A small contrastive audio-text model, trained from scratch.
Model: 3.28M parameters, encoder width 128.
Training: adamw at rate 0.0023, 8400 steps, batches of 512.
Rows from block 4 of the audio encoder of a small contrastive audio-text model, named by matrix and row number. Rows with one number within an expert belong to one neuron, the router's apart. Each number is 128 + 32 x the weight over its row's rms, rounded and kept within 0 to 255. All counts start at 0. Numbers have three digits each.
Before each expert's rows are labels from the 100 clips, of 14848, where the router gives the expert most weight on average: "lies over" is the class under the peak; "responds to" is what is common among them. Only what is clearly more common there than usual is listed. The data: synthesized solo parts of chorales (CocoChorales).
# router: router (encoder.blocks.4.mlp.router.weight, 4x128), inputs 0-127
# up: expert up (encoder.blocks.4.mlp.up, 4x64x128), inputs 0-127
# down: expert down (encoder.blocks.4.mlp.down, 4x128x64, transposed), outputs 0-127

# expert 2
lies over: A#4; B4
responds to: violin; note A#4; note B4; viola
router.2:150076097129123133065148116223136105113153161119144137191146176078149109147105158114132147181103124153130147157126084135204147131059103071096143109143141127160103142144155148073136068127134129144077137128162132129093076111096101141109118162090120150039167156148106131105102169143143117159120081123116109149099091183104130177126158157116097127086077126091176128167087076137079149185140
up.0:162082168079084144071105083156072154157096121127158172142097148145087156146129085042129147200127152134167106131172100131165148108108175120101118180136198049146134054141118129124129137138100121110125145113144151153090110077156136093128148096095121125127162124082109168125141118199068134125091120163134145146114089127138212146141094148105128115147137145163111118088171066127164135184142
down.0:142077157118054119072151147119176101218111081165145192152106121134121175088130141070176121169123132135131199092124104116106131110167157087127171108137146129120123130113175130130104150138127126185128111122145206100099091093196117069108100070123079128128116109163119147108080135153104095085109155200129162162141097098093116097142108190127102098169178156121149119119153128124133161123075
up.1:156147122115122150138107175104097174113109090147192185114168136155129157130138138135128108109125136131055104145154120113083149149084145109095187137098159157088095051105187132163181162137172137125171115089096122175124188132130185156152163077075191113142120133102134127070116121106126118109115160116114106142077090109150148075098068151067131115117134136188112172106123141140172172052157
down.1:171138161117163201108071131126173159117124112129135109097104121127128176194112139158163070146101108184175139101096092172151110156131159059123171134190111071083130067139139128114124125126120118098112127122095207161151147123163070115163159095127149121149182119126116203127181150143101084135114144135120100135089103178120082024102133143122105178100112093117105133169116142127125151082125
up.2:118151152144172131190142117126096123161113110152165099093141140119118136076104026119153108181151149093148113151147119118113140150135115088110133104128122039104093102174143107166166148179145168124110101136107169123127141140110166181133130086079164090224129143094153108129163092094066141087129133163158138140135132106126112090141093177114151085160056094148125167080161162164184104067114
down.2:085226160151089130146144126093140161142154136178085182075090135108162174059118138098147172155130082102162139112101165134085172105130113127115122112116119144071093106143092118183129099139106127111136160146114094187186155159102174109094105100112164143210118153122160112068194126094110204116126147115114172139167094134160111112173165124148136066121139135171137172120158113113129084137108
up.3:124151153094094146193115111147123120131093064114170125103112127113169072080111116135159104061089112117068115152120176128127116114172142167146177097164136138114085102112192159171142200096130152149145114092064123092117137156115147101162145172079178094098135128130158129130118096047211095155098144123157086144123122173149105074153106165112110185147095136121097094144090128134178112074119
down.3:186120143140116155098066134126114211155070104113109149080166153154131144170094180150171105152136133136131059150133139144158146122105122124119163105082168097059135105129160092138167108079140122111146081100091153179126168101135098204079162136149168131175103138147116163097149157101107111148074104131152104073133178135108080070081149091134122132106154119103117117205157118051106148113141
up.4:113234165080173118187111146090050150102100091161153173106116129150174108133134094096149152149169120145087182122200126179079111138124134109128170136129127094130119139128155078134162162121102137126177090109094126160141121122160142138150123101114135099153138171092163096136174105039158163145147200136120160123090139095157132123156080111092149128122139148124132138026154149136145091112168
down.4:141073142128144136130139117084116155083133131073171127079179156048126097119140145100069205112180155161109133189186113118120146079129103156146127096125104110155201101170138100143121185123100173162156102145201139147112142103105192125125178141122187128157129157138131033148128101095170196117140121152113126143120122141103176160095108126110080137108113092157149148136132136095146152129072
up.5:106212153122136120145152075090125116093145164129169047114096104135131138139116090067103158207107131127136173105160122153139079119169123166128122171120059111111166075174111113134127177138134113113189099193090089134147142143065140136125124145095116156173083198127084140097174107119115161154139104161098133029092188116132144118140167137116126127126117110087114158121149167141144105085114
down.5:114126153136147083117167109106100143123130143071175033127119077112098181118110109086136171155173136087103189092090099172126135168201093222161111140097168122091075136180108098105115151118140090165162140170100095141140152105063125091132108164127081148101086180134106122091144155169123133151143144119119134094104121094121138170153150164104133141162139172094141109161179175171156148131095
up.6:100154088145100130163153117129093164145114081142153120130122163130128121097108073075134122176132149105103115129158110109101087142130183149162127126181141139129088117173155103107210208139187188119157125116082085135092124136107205141122155133056145121158166168091111102078169135139128131070075165188123182108108145115152130076130144166087153096153102153137104125126139149188198143077144
down.6:173108148137163122177100158130156184128122130117149129109138144114133198166080118128174173139104069147135161089114180126092114138122163147130141143133143131088147117091142095119120064110134131098140118170102190175126157140176124174111132077176152094168087127092143197082231101089144112084144177113128122162149075072099062121137138142159125086091129130199090166138163133087132110125105
up.7:109176133067208109167053148135103105099145169062150118113124091121076182127143098201098137123105129098133141140182155162114127135146163132143173126107127144098109080065120131111055137138102145114117092182120182124120168109153147185150102137132109122124124128128147115125143121116162172111140122149150120113121175084126101111062147043128169112104110146162144158102173195126110052068122
down.7:118083149105139094091150134079137114152151149112145063122102102115134144142174111059100142139093184086153169128097147141112120120146144137166090158116125144141181140147091126141091164112122136153115176189167140091152095123044111135129093123155056209146111132145179071175076090183152092130145125066126129085136104119130129158149140176134165144171198142117076114065185127150153123146152
up.8:156164146145149112135131066101083129173087094160132185120066135094115120082166023119157166159140156106118127110124135092087151142163182158163096109083129075098080106138159095158161148154130154124141117107097162122146123088081161188128124124126155124117148134156170155070156092115129183051126151122157139147146148084096171128154206129165153048150138100132131157102170124150134104090134
down.8:116115099100091120221117133106135107118108087143164107149155119121142128096050145147180121091155043120107154089133129087110203142104113117077110141122170130145153145113137074137129113157145114187164129138059126180114122117173150121105115171117070164155071120204133115140154137085141113155127152134149166139144117086097160200168146140110130121099146174139191104151103108110101047109168
up.9:092175124090129133179162141087107140094101136133111125088073135178092086140070131132152141083118126142064184149109119154134134096065077212180144106130091114132161154070127077205118106119138206108112119181136088128124150123158158167115124186148130119095136222097125145148133093084139152085126152124182148146171159103154135111152081130142185102153139117153128131079133135137138111128161
down.9:152154158093063193184146151122150124087099119084191078098132088118143122172086118176108167109101133199081157100147115165140088159196077101139091129077112100146129146129104155086141142156111118113144119163123093093168116159103119148152199121142177084133183086115097170159143076160103043131096148123097135151124136117155114158101095128082118177150106149122090102133088138187147119115155
up.10:130176120152137107183112118134178143150101130167091189118133088121109095145104079195126108133147118198120085135156121092086123077059095166127119099135139138134085173097114160152163130147142143127074154148079085146135162147176137120159110082104171052176136173115117105144138075131134106061122104132116135114093094128133127063084196162132178088088094120187079146087135129132131086131167
down.10:132207121162139123140138087111128101179187118125117149119098092102098148099160109131122179181098187155155150104158154169092074147128113139135114141150151130159119095142096129088086081101135132107138132125056084125107146118147121064135090103134081150111075093084163062126150137126084095178107093103122157059071128123111048075132106180164156167141115172147120127098129162167157180141077
up.11:126133130153147106172128149131088127175158124097103132099140180147185080162118113120169135165117134086077143140173127135099108170133138089103149085173120122121156158108199090121167154130139129123098121071146108113154119112174128163097128105146159160219097123109191087192129065089179135114091094098160085119079122048175116139139081133118066104154189115091105083104123131187116118117152
down.11:092097156105191126151113132141108162080152138121142039152142136126126124125155129151025145105120167065129145195126120140162125152136067136117153155116163088120144155116074164133070112100135121141132123126158115194161159139154084135103155160159121106173135126141142152162172107127104092154160114069106061125096152173063107149130069170142084176143160101087057166138164148164148125143111
up.12:109136147103159112143126145063125118076131185095134014118126065147078117134125096121077117117144132082108138127143190168111095083167168166153126159097042150130161112114105116139074164109132168098156125204110089122143174205108142129128105145119128084118105150166047160174120087125122139137183151152091144128170132095156116161123142124109161141127085127141136159125175167166128100106131
down.12:122073133100170078152147120090153129071131240067176040153142039122121076139138104160104101094167123066146179121097135136090123146122129173184132153081124177134165146118104154079096158093126137112124162174118139074167174139075145168152114159129108103086118172161134092179156099162132085132144144147112108148165116139114119167147139138111145147167118120130134114142165131157135126120088
up.13:099139246132096164101164156121187144196141118152115105117120113180146081151085126077161087097105127173098140107146153095111136105128106138205152120182114082123184081145098120151163205156151107120147138119101099125181121138114090152139143121102154119142077133129173104135160099096135143087116143084097112119121081115153177114127101135133144066160087129044101141100142097099087123094167
down.13:066106135143133114117160140099146100083113121038102104125108087161161176112083142090123180131131143118164115124118125191087112108159152178178135099114115110141146119163141125152090145120123099093182112121103181149132129093110095101158125194124084098108169081062161195139142164175114140096173154083142149116186143120123134110138166105091103164194095132058129133173115217126146096133156
up.14:141126081147134169124173086083142160116111162217136103106190151164149137133151173099157166175213197086097112142113147084068100123150097183087123102108069094130135076138192153156170103129107128076148113117072160153148152065112128142122134111162140147169060131121114122136118127102155200096120110128121145148138107107154114124152139124175132140166164086146140067091126110074129136127133
down.14:151172137169136105074201102122150106102147140132138085063101114201115081076195128159169088104166111140117135152127123124075162151114079204082115095078121170105093107133138148179136108118106115078145094148137156074180119139074146177133118154097181118153134112138133131164141131077117166129075150072158154130144154129107107125114126163123173185155090094116175112164151058120136126117160
up.15:116174122098140139134130157111138123165182093165146149105111078154108159109148096096188132117084121123127100099131129152154109133163159217148155085115163131064188097137153103138097155164126175139148122080083135158152133139141080156204047162081153087096099169146144131131187140110141109078073154079197075103123194092128153125160163142122136121139125134113117142104168118144206109126138
down.15:142082165191140158119147159105153146158164120088128070145087094138095123128129147086136161086084125115115193154069107088101147121142088206148140162162145129092123134203094129112091145107146147112140086164131126111123157138040156102103079157146123112129119087102184082077108136127208163155144162123122082080103175144163178165134188122137089142153151162091146125115100113179174130125112

# expert 3
lies over: C4
responds to: note C4; note B3; note A3; tuba
router.3:083120085111138218132074131099082140102111108083126124094107101158072150125127103129116086088163146124133135126158140149104149124126179136135137161080103139123165103127102147152121126158175128131174105183114145210127170155122139166100202113138109132138130135124095190122134101124138137100133123064126144055150187069164170094120165131129162118108086094133051118069126156083134062123201
up.0:131152103081130140176195099104168113152090133165102110170098155133115096085138149096148160146162103094038166079092143097107119115139123134149116083110106122154045105134108137185133114159117154163121142169077119134090153120138088081122109163137128064140112064143154111142191130085166137141124092126146108159128191150138063134155154123202107113085081134117173150180114141162143080090081
down.0:125168098184124043115123113126152171083176132182141161159126138182068168084189115155150101136111162133156122135194127120132092130060134161138099130125116158143111149135140164141117131125170163080101135124121189094114123070144136157065088080113134142178126093136110154108044113120135101076147121167136150094137139147100159176151120130165091080102119123125134102138153099109093178113229
up.1:094106093103070172122153121183149117145180106119122179136159153148139089113093132091091101159126123082116133116152129138160098095165157088094105180175071139127079079146127146079138167104105049160141141133140054109087114123155123168149106145102178081114109194058127099152102158140132146111120085201092146140096086101127085136137171137100140137116077198103119097168126153138160080096129
down.1:135198150101123116153123114099076139163088104120072126011090139090129115147144093110149137148101149159139143129187133143093153133127126100142090147152150097126161123122107116113113152132132113083179111099125124146133181132121164133182178173108207108143149126094137110141169098119109082010127143147138111137133134112136153060124101126120150125139178083137082141076140148219113110125193
up.2:135094135136124165156111160134131173108104097124118176091131149118179069142130171097194160133132161177134165150189118173134097061128121066167139076120153070144197055109100129188152120130159156122121131134091105169079083097138084128124138117149147123112105126060184067135145115124118161160084051130117140123112145159162087109103118127081140079148145111103110126063116120069144143118100
down.2:075141096096096078185130095123092148102138123104128098149128119150164163095082176058137184142156137128129172084176130181139169119105146118141099096096159190177121089166078125110135174135143136128165161154161066112119122114110162178105099098080116182184084071137155113085187100095172153096160082077140136120131076127114139156164128100096117094089172184142152118114134115129122093173129
up.3:141154113031049094128114162120084145194135091117106120161082122125178120168103103132127139140142115142153173137148162177155153065096120131129152078153102092138166088056162102129096127149130048125131161138192123173092108131145122167119117172155136157059105186144108128168132077120111088171120103147157113133125142128160143111105073115087150153069120109128127095113172148106070144180131
down.3:171112113165133186173190114134161085142179163071123115131183113143111180107095107137177152118110130086110151042076125083043106144136148132158136128124115097143113154185126060135098150124134129162107166147112123101181129101147124124096127121126138188125133153110108150123131061174127136056177156120175072129137150126121086175194174151120180088150123095091156148143116140117164164154126
up.4:114116134117189073156153133143097144097118154136097125113129121119121148116064116137139155223120163121107165136161122132130092112150107169130157127092124131097152143120149071074091172084078166122114164091153120161099097124143120124150073175124138100134185192078147112177162085195092129110103164196112078132087074101093131141123150147110141089133117162080095168085197095165108067118101
down.4:150094156163138109136108113158154207090108158148086091121123157151160140102106175097160180164113154128114056133112109090142108148150129179159159108091150140095067121204064060139192089175150131098136148136158114093085124103149083147113131111167107177188098077141109105043148148125095185138134099135148148114097142149140134126073117107086133137174151126113153151101168102146156091096092
up.5:106096113129119057157133153087127152049185218116169114127170165114148158103122170166152149161117134097125213162138129171138110064130141161155108120143133111157110132140161125139125091064074138112122187094134091153104137054164130135166098087126137125165164132089133147165153116153171148131160141168068123157131091083092117183148151139096078082124084106137181142081136139143110120137087
down.5:093053147070120061135130113144087150097141139116109125120117116152138079165101193124127146145155151111151116138177107127137135112141118138117096107075173189115095109194047129105126105075122129116115129211152117118105103139090143188075155139100111122162093175108126121077122148149131118086076082148147124108141060097124149142076108056144170150170075161103164101138161085163167088128122
up.6:150136104135180080128155150147195103139171215137105127143170160078180112155141171119112115185138142087156123142179109166095114136118143074148107152161024098149171136134172158102117140138125089089111145115113108116125098063147131124129114099136101130193115094123074084156157119169164156148150126135097134175108100105156100154173078091164104118121147154057092065180130144133102140154156
down.6:162075125139120100145118126137090122165164177151078110082094149053121124168121124131109119114165184125157113142158169156096168092130179117149115141125172240127085122096112131104143110127084096148131102180157153179107046109080120120090116150125160126136064134148121110139160092183221130067143117142100128098153156143100181100154159186126114147099111106109139099165152096132172127129112
up.7:158145072148157124098125120155200117167157067115128099146130129120191157166099143092128130162104130133111058096108168154177154076105143139113182133072098114077075144110164130133157111117060150089090182090093106099129137141109090170142132160232120147102108117121180128120151110149136158133058090208157102125109158131148080133150137133097145146133152122125113125117178097159122093196139
down.7:172124125171163098108112119092161154170130141121187173195135098126090091073205137135080127169104116108131113147099136106100130154133099189172146088114101124075099163160119191122093134110157168106134088082118148072146127116082111131147111122132121112145138058102146102132110174145073151134165133195123142114126148137132127164124132145124130103128052064167176127074062142119099180102057
up.8:138127130099125111141120107170200094183119079146127159140136165110158064113132109159120158167112177137146094119115131100220139081130091110158115123152124081148071112095119094135101108139121063157087190082154113094073096157125111130176115169199184172103107146149175102184070086129112135121108094198145109158099133133107142153124153116081153133154152110101135149095179102185134104088124
down.8:192147128135153156155102119150160121074157152080097079214088108160153182079128133119084125127132133100160183106089101210153156140154106147116131114154137212113133133126119127134066092075177114097146127110165136133145140112172107086081105111149126145182184116092129179140134186164120136172141134173147158121191100134122111098067119142090150154081107133132131097141076118106140160154074
up.9:104165178160131122125129137113110082118094120086130191094125171030227129161138136128170151150153133168100148144162113158106148131159111090119188115140142105148116132154148165183147124123106110115119103124117126135081084093115131115178147051162142118103115078000122096136115154075167189124148126134120169133130139097134143178139085166152102153124126106108097121060116159136126154106101
down.9:045145098112113069150152153113084131150140125118084115126134164118129074090110138094118206097170163154120129116177140161151130157094088117143100158136138146236172120115102079150116148187073100120131125178198077147082082115128145135148118176098113131137107118151126085147152107123166098106135123088101212090109130130139198146147095105082118118152149188145128123104151125128138073161153
up.10:154155079113065097181153122143122109119145102073150142097172154096142113180102110087179155150128119152102143107187111183148087064132117165150115119125137048149163155090155075151110148168121132122082129118149182088096108133139137137148131157174185170144130089134156155175131085168154186149154130163127153090087186088126136165104075084108079123096146136159135140035093111138099121111126
down.10:088145161172106152100048123166169105111092045144161122168146125112136138093052118153145106155139111113109107139094149075105110098151114073139130127126111078140149131087106115126138108157077100134126112112145180170107100130076119082100150110110136141104150094168140154108190149084140119215106163135088066169067114109109114131099109117096157195191137114101091159104069131057147131129133
up.11:118107087101120190102089141182099181197146140157117135130153135127117131158115128126180119131091108138108142158088143136180143109111074095176119138120137062144188097123141143099102114143102096131110155130165174188072082173111088126149107157151152145087060151138172134149139101121147074191118067157172090125090191135107190114151089102172113103107118071100167144161149145106068089131123
down.11:150140105151208140175135116140167092159209054118194101135212123171145158086180082085132150120128114084108104102119138115141117114151186075135079112175126115134091090100139121121144143124144083165157116118081148074161162143128142116120098098141112151095110126127153103147076146110147153076133078155135149101121111133130088191162167147113139111186098087082120145078161112209126127113133
up.12:145152161129095061159089177123127096194133090101094131116075149092157075124060087168127079104074136152177118155128216171156132086099146120196141152140082131187144167102118083135119147124131094109119137131141100127103096180122112113115124120150144158067065136131144101148130049124183109170123094115175098193165122148110140129079095100097153132123126137134103153114164174144107121117162
down.12:144096145134109149159139115106118106125132179080126077167125125116145133126085113150152109122118149095108197113070205127078140162136116123149123170118164116116085160125102098119062109128116102081121186153139111077208146154123113144137113119152106149121094130160205124165087046160083087058187134115121110149194171101138138173152156151109190082180144127102098137163134135134178098118094
up.13:117126120093128109151137090105148095109162124125154172145165099113158153129122151073096135101165121136094171058166092156125111101189107120110099126139090110157177069210107134110084118117073022123120119142161071138065186144171134119162117086123131156114114161070141135120120110123131180095148125131109167109066102089154147181157125147094133119175181142058122145086139159117159145155090
down.13:083101107104109115140169138150072161061159135137122082085155117142146145139070129103132152112185161087151153124206104182108186118160140181113125101089199173183145128163126120110140125083078124111154133216143123189165095108123086134078159148101082137130084150148117104147121127170165154162139089102133182118130069109137132169155118104161161134132141130128130092157163090097163114196111
up.14:097145132114216111122183118170126101124090155129123158148138208073146114135153131139115153126122135119101173105146129119111081131142134112130128106169087104141134079133119126088124130130066131090101150121142116168103112164117124210146047128077182125127131137065119085186139149107110200148114067185116110133078160127156146129118169136156198054091106089134166154091186126103139170109136
down.14:118134135129078107101185128105100185076142108135137112137134168149134131167162135051127154065152130158112079145143119134146155105135111075150154145126119195173157161130113113126111115137168151149203110127195087148109163117151144049131152078104091127166145090142151118141096098136184138144128116085133148145099185120105147165079017136138073131188122158117063089102134093149141122129160
up.15:113074075130124118105097099141131140091116129126079101105133121082206128119100142138122143165151170043173122204110106112183098118131125126132184123093087129146145150091186148143188122152097070104112156084156101122084138075097088132131167206162121156114075183156178164144092118172121146126137099138155117174134136121111089171118183092093143171178130124138138087091137165105132108174130
down.15:120031118119112121114163109160143123105132172112098084098191111205136090151074156070117157099158179134093153130140089147137159099096136200131116123089173156113128129135077150169166105084127138084153119178081131149154138101096077144087165133125125144136097169157132117134112075120171132103078141173061144138163095139154147146183123166178150089142078141115153115150162052149112125106105

# expert 0
lies over: G#4; C#5
responds to: trombone; note G#4; note C#5
router.0:068170158126169060107124142097129144148071104167117096076091094084134160126155167129190132156123093120117047173121171138086120167146157142138127109149137135038102131117162112157148129136132144114125115056073124122193115093100123128192099154169134130177114127075178112140148129090113093117067179199128122169124131084131141091137096158122151186153160117153141114124164135121154137068124
up.0:120132113123083189081121180122159152129141088087074186194148157168173109129114120088136089129147195164163180122153180124192117111095115123160107112149120080216142137112127108134088107157153074127143134151103104112099105083126123102144123100113105188122126134161151083078120113161137140158150122090163128139117160140147185118087097120158125115167126170035149144105089160161067124148186
down.0:148103143181133119119094159157066159173120166127144113117156141153135139100088112137149129104067141134195133084103204095166130107136146085151155149141155081159111181124100109158109149175123155168107204170194206109131151147130173125105129119119108115104106136161184143163126097107105086085157123162149116114144137170159197065092156143149076052152164088116147130147096140149111071156119
up.1:136108081159106132145145093126154117123174208139100107098127178106154078132082129150095121115110100160091131101092124109168146084075128155108150129141140077162098123111094127158123103187155147057101138143131125137138192170111094087099135125148137104146093087113089058152152120139145184134152097165146134164176133152149126128073149128207120058158137095116089180135178186138123139177043
down.1:118116104096102107207066142091149168106117082092177203138081160149111122096121099110124149138143131114115124101082117148059122169101109136200129125194180190101074077167116118139171166080148141156110110139144118122100206141104102166164120147107084125118122134141138072098188142158173159091144121145128154065158161149125167121173133143120146098094128098156113197144144130122155136123083
up.2:120088117158099103158149098151156140126115218169117118136065189136110086106102150143067096097057091133110125133091131147079127124102122140191152133160147118128082144146125071114126118137152117103123149141121118158149174161139098107112119113168126083177124090069101140097173148132134156111123149188113111185187148136109060103114134142184167056145069142133110171126134198171136121148058
down.2:157136135112150129185093126187071171125118127154197172119104125124120138091125050117161061201145165138111130103138138110129142172117151135145170129147154163058045158129136097122144141143171213142105082125116127148127180116141135198097088116109121161156117153143156178069167132143118149115134152176125123124165082134104149097134117159127160046109113092192090185119137141140143143124111
up.3:127068127130148114149108144155052160135126178111163108095105166101142053126111152170140145098149105143083151125128070109220124078086094154119133080109165100135125104073155078094131170113108150141076145122140125102116106166162177114108134189127118082157147140158115151191142192126133129150137149130120154068161092172078102113055097109080150107115111121108113167150136121110177061105102
down.3:065086151057121120165101150135104131158078097074137092134089129070131087164106159155175070129103087122126143164091120147140108101131037186151142178126160125108154123131171151088084123157128145127119147105113133183111106157140132127136124166143178127157167134127108202149120140103143096210131169095138088163131099127097143074081044145117125172140172160114070108135075121113138137123150
up.4:138090053150118147083095106194051175148117102114131078155113153170219099107155168133104153134121156152111105159116134137224074095126134185082106079094128168145168039111122152102137141169103111149106108134133110126103109094083121111141161153133202126148091129118101151131084172150190077130123071123150120111106148171111122122141081103131161143148140103096110103159125125111160118130123
down.4:131114141125131148148131143118180162120119160123143101174153143172132057128145182129084062115140062069086081134091086147076183134122092168104129121105167121095140118129138158119101160081147099142174158112133150091175133172144118120108119155125153133181162072139132129146176154078107196171082125115097110142102126161064075126033130072117072134129115083118155145152092090080115141102130
up.5:115084149118150121133090113188080145143097143056120095118119138089120139159113197177127131098075091179115172196127140114192097114148106182104134087129120152080213093087136111114137129115110167145147111133141142131087128146134111164107109173126187120143125157104054193149121150089138161186077138094079108111099094184128097121119131124113130124093127101119160146184086117072126144077075
down.5:106108151152125150105129122156147157121137134107139117162128116111135133157128179119207078096099072138133175143120130118143095077105049164134153158142150125074149109082135138130115073082106091145148186105112176147164104154158126123171155161131196090114132146144112208108150129102092107219080155145109084172096130132108132079062111106100068151119106139134137110111034115118146129082083
up.6:128134094159165150111116119165123113123154092118093120156102154128183152158102116043170161110119129079043137150096163074140163114052144107087161147122122106139064117189162123132140083095121168104126156113076146136162118150151150192100131110120135093102125167143180100096177127098140142123081101133196110147138208088152135112131133085180109092150070183157121101130148120080121105146084
down.6:125145118102137129123126153133160127076150136162193114154103104131111155123158146114104122131167148132147061139149101174109117177182146169155158052090098176093117100125145201099106142067169222140103090084082116099136126107096147113135124147178062114162168132118128118160052122154133143138117164161105182093137073112071105160149096126131159149130097129134115082200112123082082165101120
up.7:170135110088040124134138136137082114114149158174116111215146099217108114132121127186119159103155161103111205055139142129097155130141122110138146069127099143179086108135095077109089145119175116126152165164193098137139160108118119094102145105104093132112119171174080118137101105128148144135201115105123115183128158130110108154157113145167134051071105152081136096118137157155092096122108
down.7:075103162143067080156122147107113210158083145136098163125106134112101149166133066147120184132135111136147159118150161118105085140126177186142149146101106088151153116138117075123136170133120154136157095081099120102172149120102139122182131171100120133137074161142130084149228084158117087086130140125154131154159102079148176119156101136116119065160148181186164195128148102096188090120153
up.8:110146122115097133183124145118149126101145177125098107106133123097149088143078131124098129142155093126115112129188075111149160058073144109091084155161165140162124120122120133064176087164064069113144205175105104087123100079188186116117113139061101088157130230116061091171169133096135109109127117154132139150059114100141126120127133125132120143125140153123103120101122165126132145185183
down.8:213104122112178195119138090079135115141165125158192084128113100143100120118142107094113125147119143125148166135084116102115136090173124132127075180106088100084146136122104166094101166121185122111101125063105119043162130098072117149141172071168139157137154126096159085100088084153057111118098123101148091118125123129148103118139156174088162153152177112122122140098156154173120194084188
up.9:121105185147140164124153110107107188097116116123160174127123188137140088130100191151138129113140144145099148176144134129125130083156130176094133141167091127123168108151092120090164168182125140152159123146110106147073041145139137130043122093106171116114160156111050148150169169144091187141125141088075227117066077173156150143116093116131082100150108168105127103132109100117150131086109
down.9:142133153149092096125111108148191177111115117096143100168127132114098116128110145103097143125101207123111172119120114134115115137119075099121146149068106066139157165091112122091071100106091115136135187108161175084153125073184167122156135126180147085163115052113157122086152115051101129156097109068127100123102211139099111157075079081122063129107131170080145109134090104099128102159144
up.10:084126135118126121123162126124141064105159134116142182097163157100116146166129102114145101153126103129096098158149085083128128121156106055111071129182135099135102118155152157130170172166110078096134120023113148135143129159116121168173167118126112140125104135101142084113103099094117085065091130147109152138068121101153156121204157201113122161172143113068092113059176122135154158135214
down.10:140134099081137121139164133117134012139141097140096162146110106119127107119166098148118120142154090127129155137104122170096120087166163087134074140120083131179154136089134169123129177182076110118137127164155083137153062112098129073145168113098109169144142127168123132135088127146122081103154103089172129197137144089140144182192149143116167226126084140090117104123133088148120139102220
up.11:151104123157067141106122179180148104113172166110081103058134153146126155190111130148116153130099126108169211128168096184178078106067121115153118119142136094153214118122176123124107137152133084125111164148154148183118128124137127091118149129129156109121147097114061127119148088164136092100152124198116108091086139144106121125118176166207028119105109097069126151112164124126142131141141
down.11:126132177141146070095164147089159141164087109162100109106157137076129124112163158141097185114133086137162169142092138086081151131158155107152106115139092106196123170120116122117112131209082141181127084179134141099163134070112122145085142112088087157132127120111155056197147163168160150119180161111111131074175076076111132080190105129062178103161173129128148114144157123111120114124105
up.12:105076071158148194127188103144172151126145099105130106128125128174140126138093106056162159137106142138070150083128124142095153116133161101108134111118105095157103113160120091145169100154150117117144143183136129152120185138164159200086123149147090147112126163093110109085140085081153137125106078116142145098129132119200152128119147190121156053161123105072087102092235157121110104199137
down.12:115177073060085087130151172162132201110121200193136157131096120165065129132141170139133126147133117142116099117142120154130116116143164197150090111087116166133104131121161162106109119130182155099098149119115083065115162115117131113084162130107069120137134125178126091145082092168134062093119192154147171124197138128096179122163210115133148110111135131113075099162141083115129141098161
up.13:131112072156098153125113164118093152116119065134170183252150155126091116098063118161090119141132165110141122135113073123162113068021191103092109151132139152119106061135124155127159145148158114134134130109068123130102139128159185165137150115073138177133126133176097129141162157129154126118103079142124132150116114163153135123115117134157066141158137095140147105046132130151157150099178
down.13:178073132135130119103122141097147135154120107135158047145096161065115067169158150099107151104111206118104145154120116161146178109120125186109137184059141060100097171154092163119159125105128086169156164084210063099116144158113102150106148137154163157142145105099165123087060121157091155137095106102128122099127128162121136121156108162058152181161118096106164114134108121137162126168150
up.14:103120130137142204133165101137140080103116147094101197113129115185121118149135124091103150167091126110103129145114184085143139121163122103103111189130082062159103144143157115148116149116124082102120147107099139113132143166081093174139157129158138148147093205203126172106116102093135118112116118114151180160164129111147154143218126178188177081149100172104085090078164138110058129128070
down.14:098164147128196108147077100123068142109142053107121197149086085115107171103121145103136126155153125103147111136206124123135108094172221057124110121096124149156109101130143133122185139090088086109156110091086127122079061113127169163132128168133160144176095126121135136147101157137122123138121082117109125092124074143110143213114119123105107177108119202130139117154132116133101125076205
up.15:165094087092131130101094187123121092084215176085173174131144117102092148152090104064113158135065115178091126121148118138148126144109191107159137123105158129112165127117138074148131151125097152149065172134181088112105171119150091159188075122136114180129138104093147053140149069165162172131124105136154119058089109186110133159121139154087108111117161128160117155095136137113127069147135
down.15:148059109115127176071127095144180151094195156133090115156165075128111152199146199134125121126107127137139158121122121117223086150142159097154147136136146196108122116105082170120137118175151115136110133154135130083123079132176094154071130096185089156096098126159117114132068100158145162147120115069136099038086097090118133101091146117151138151112182168112110084133155101109120118165121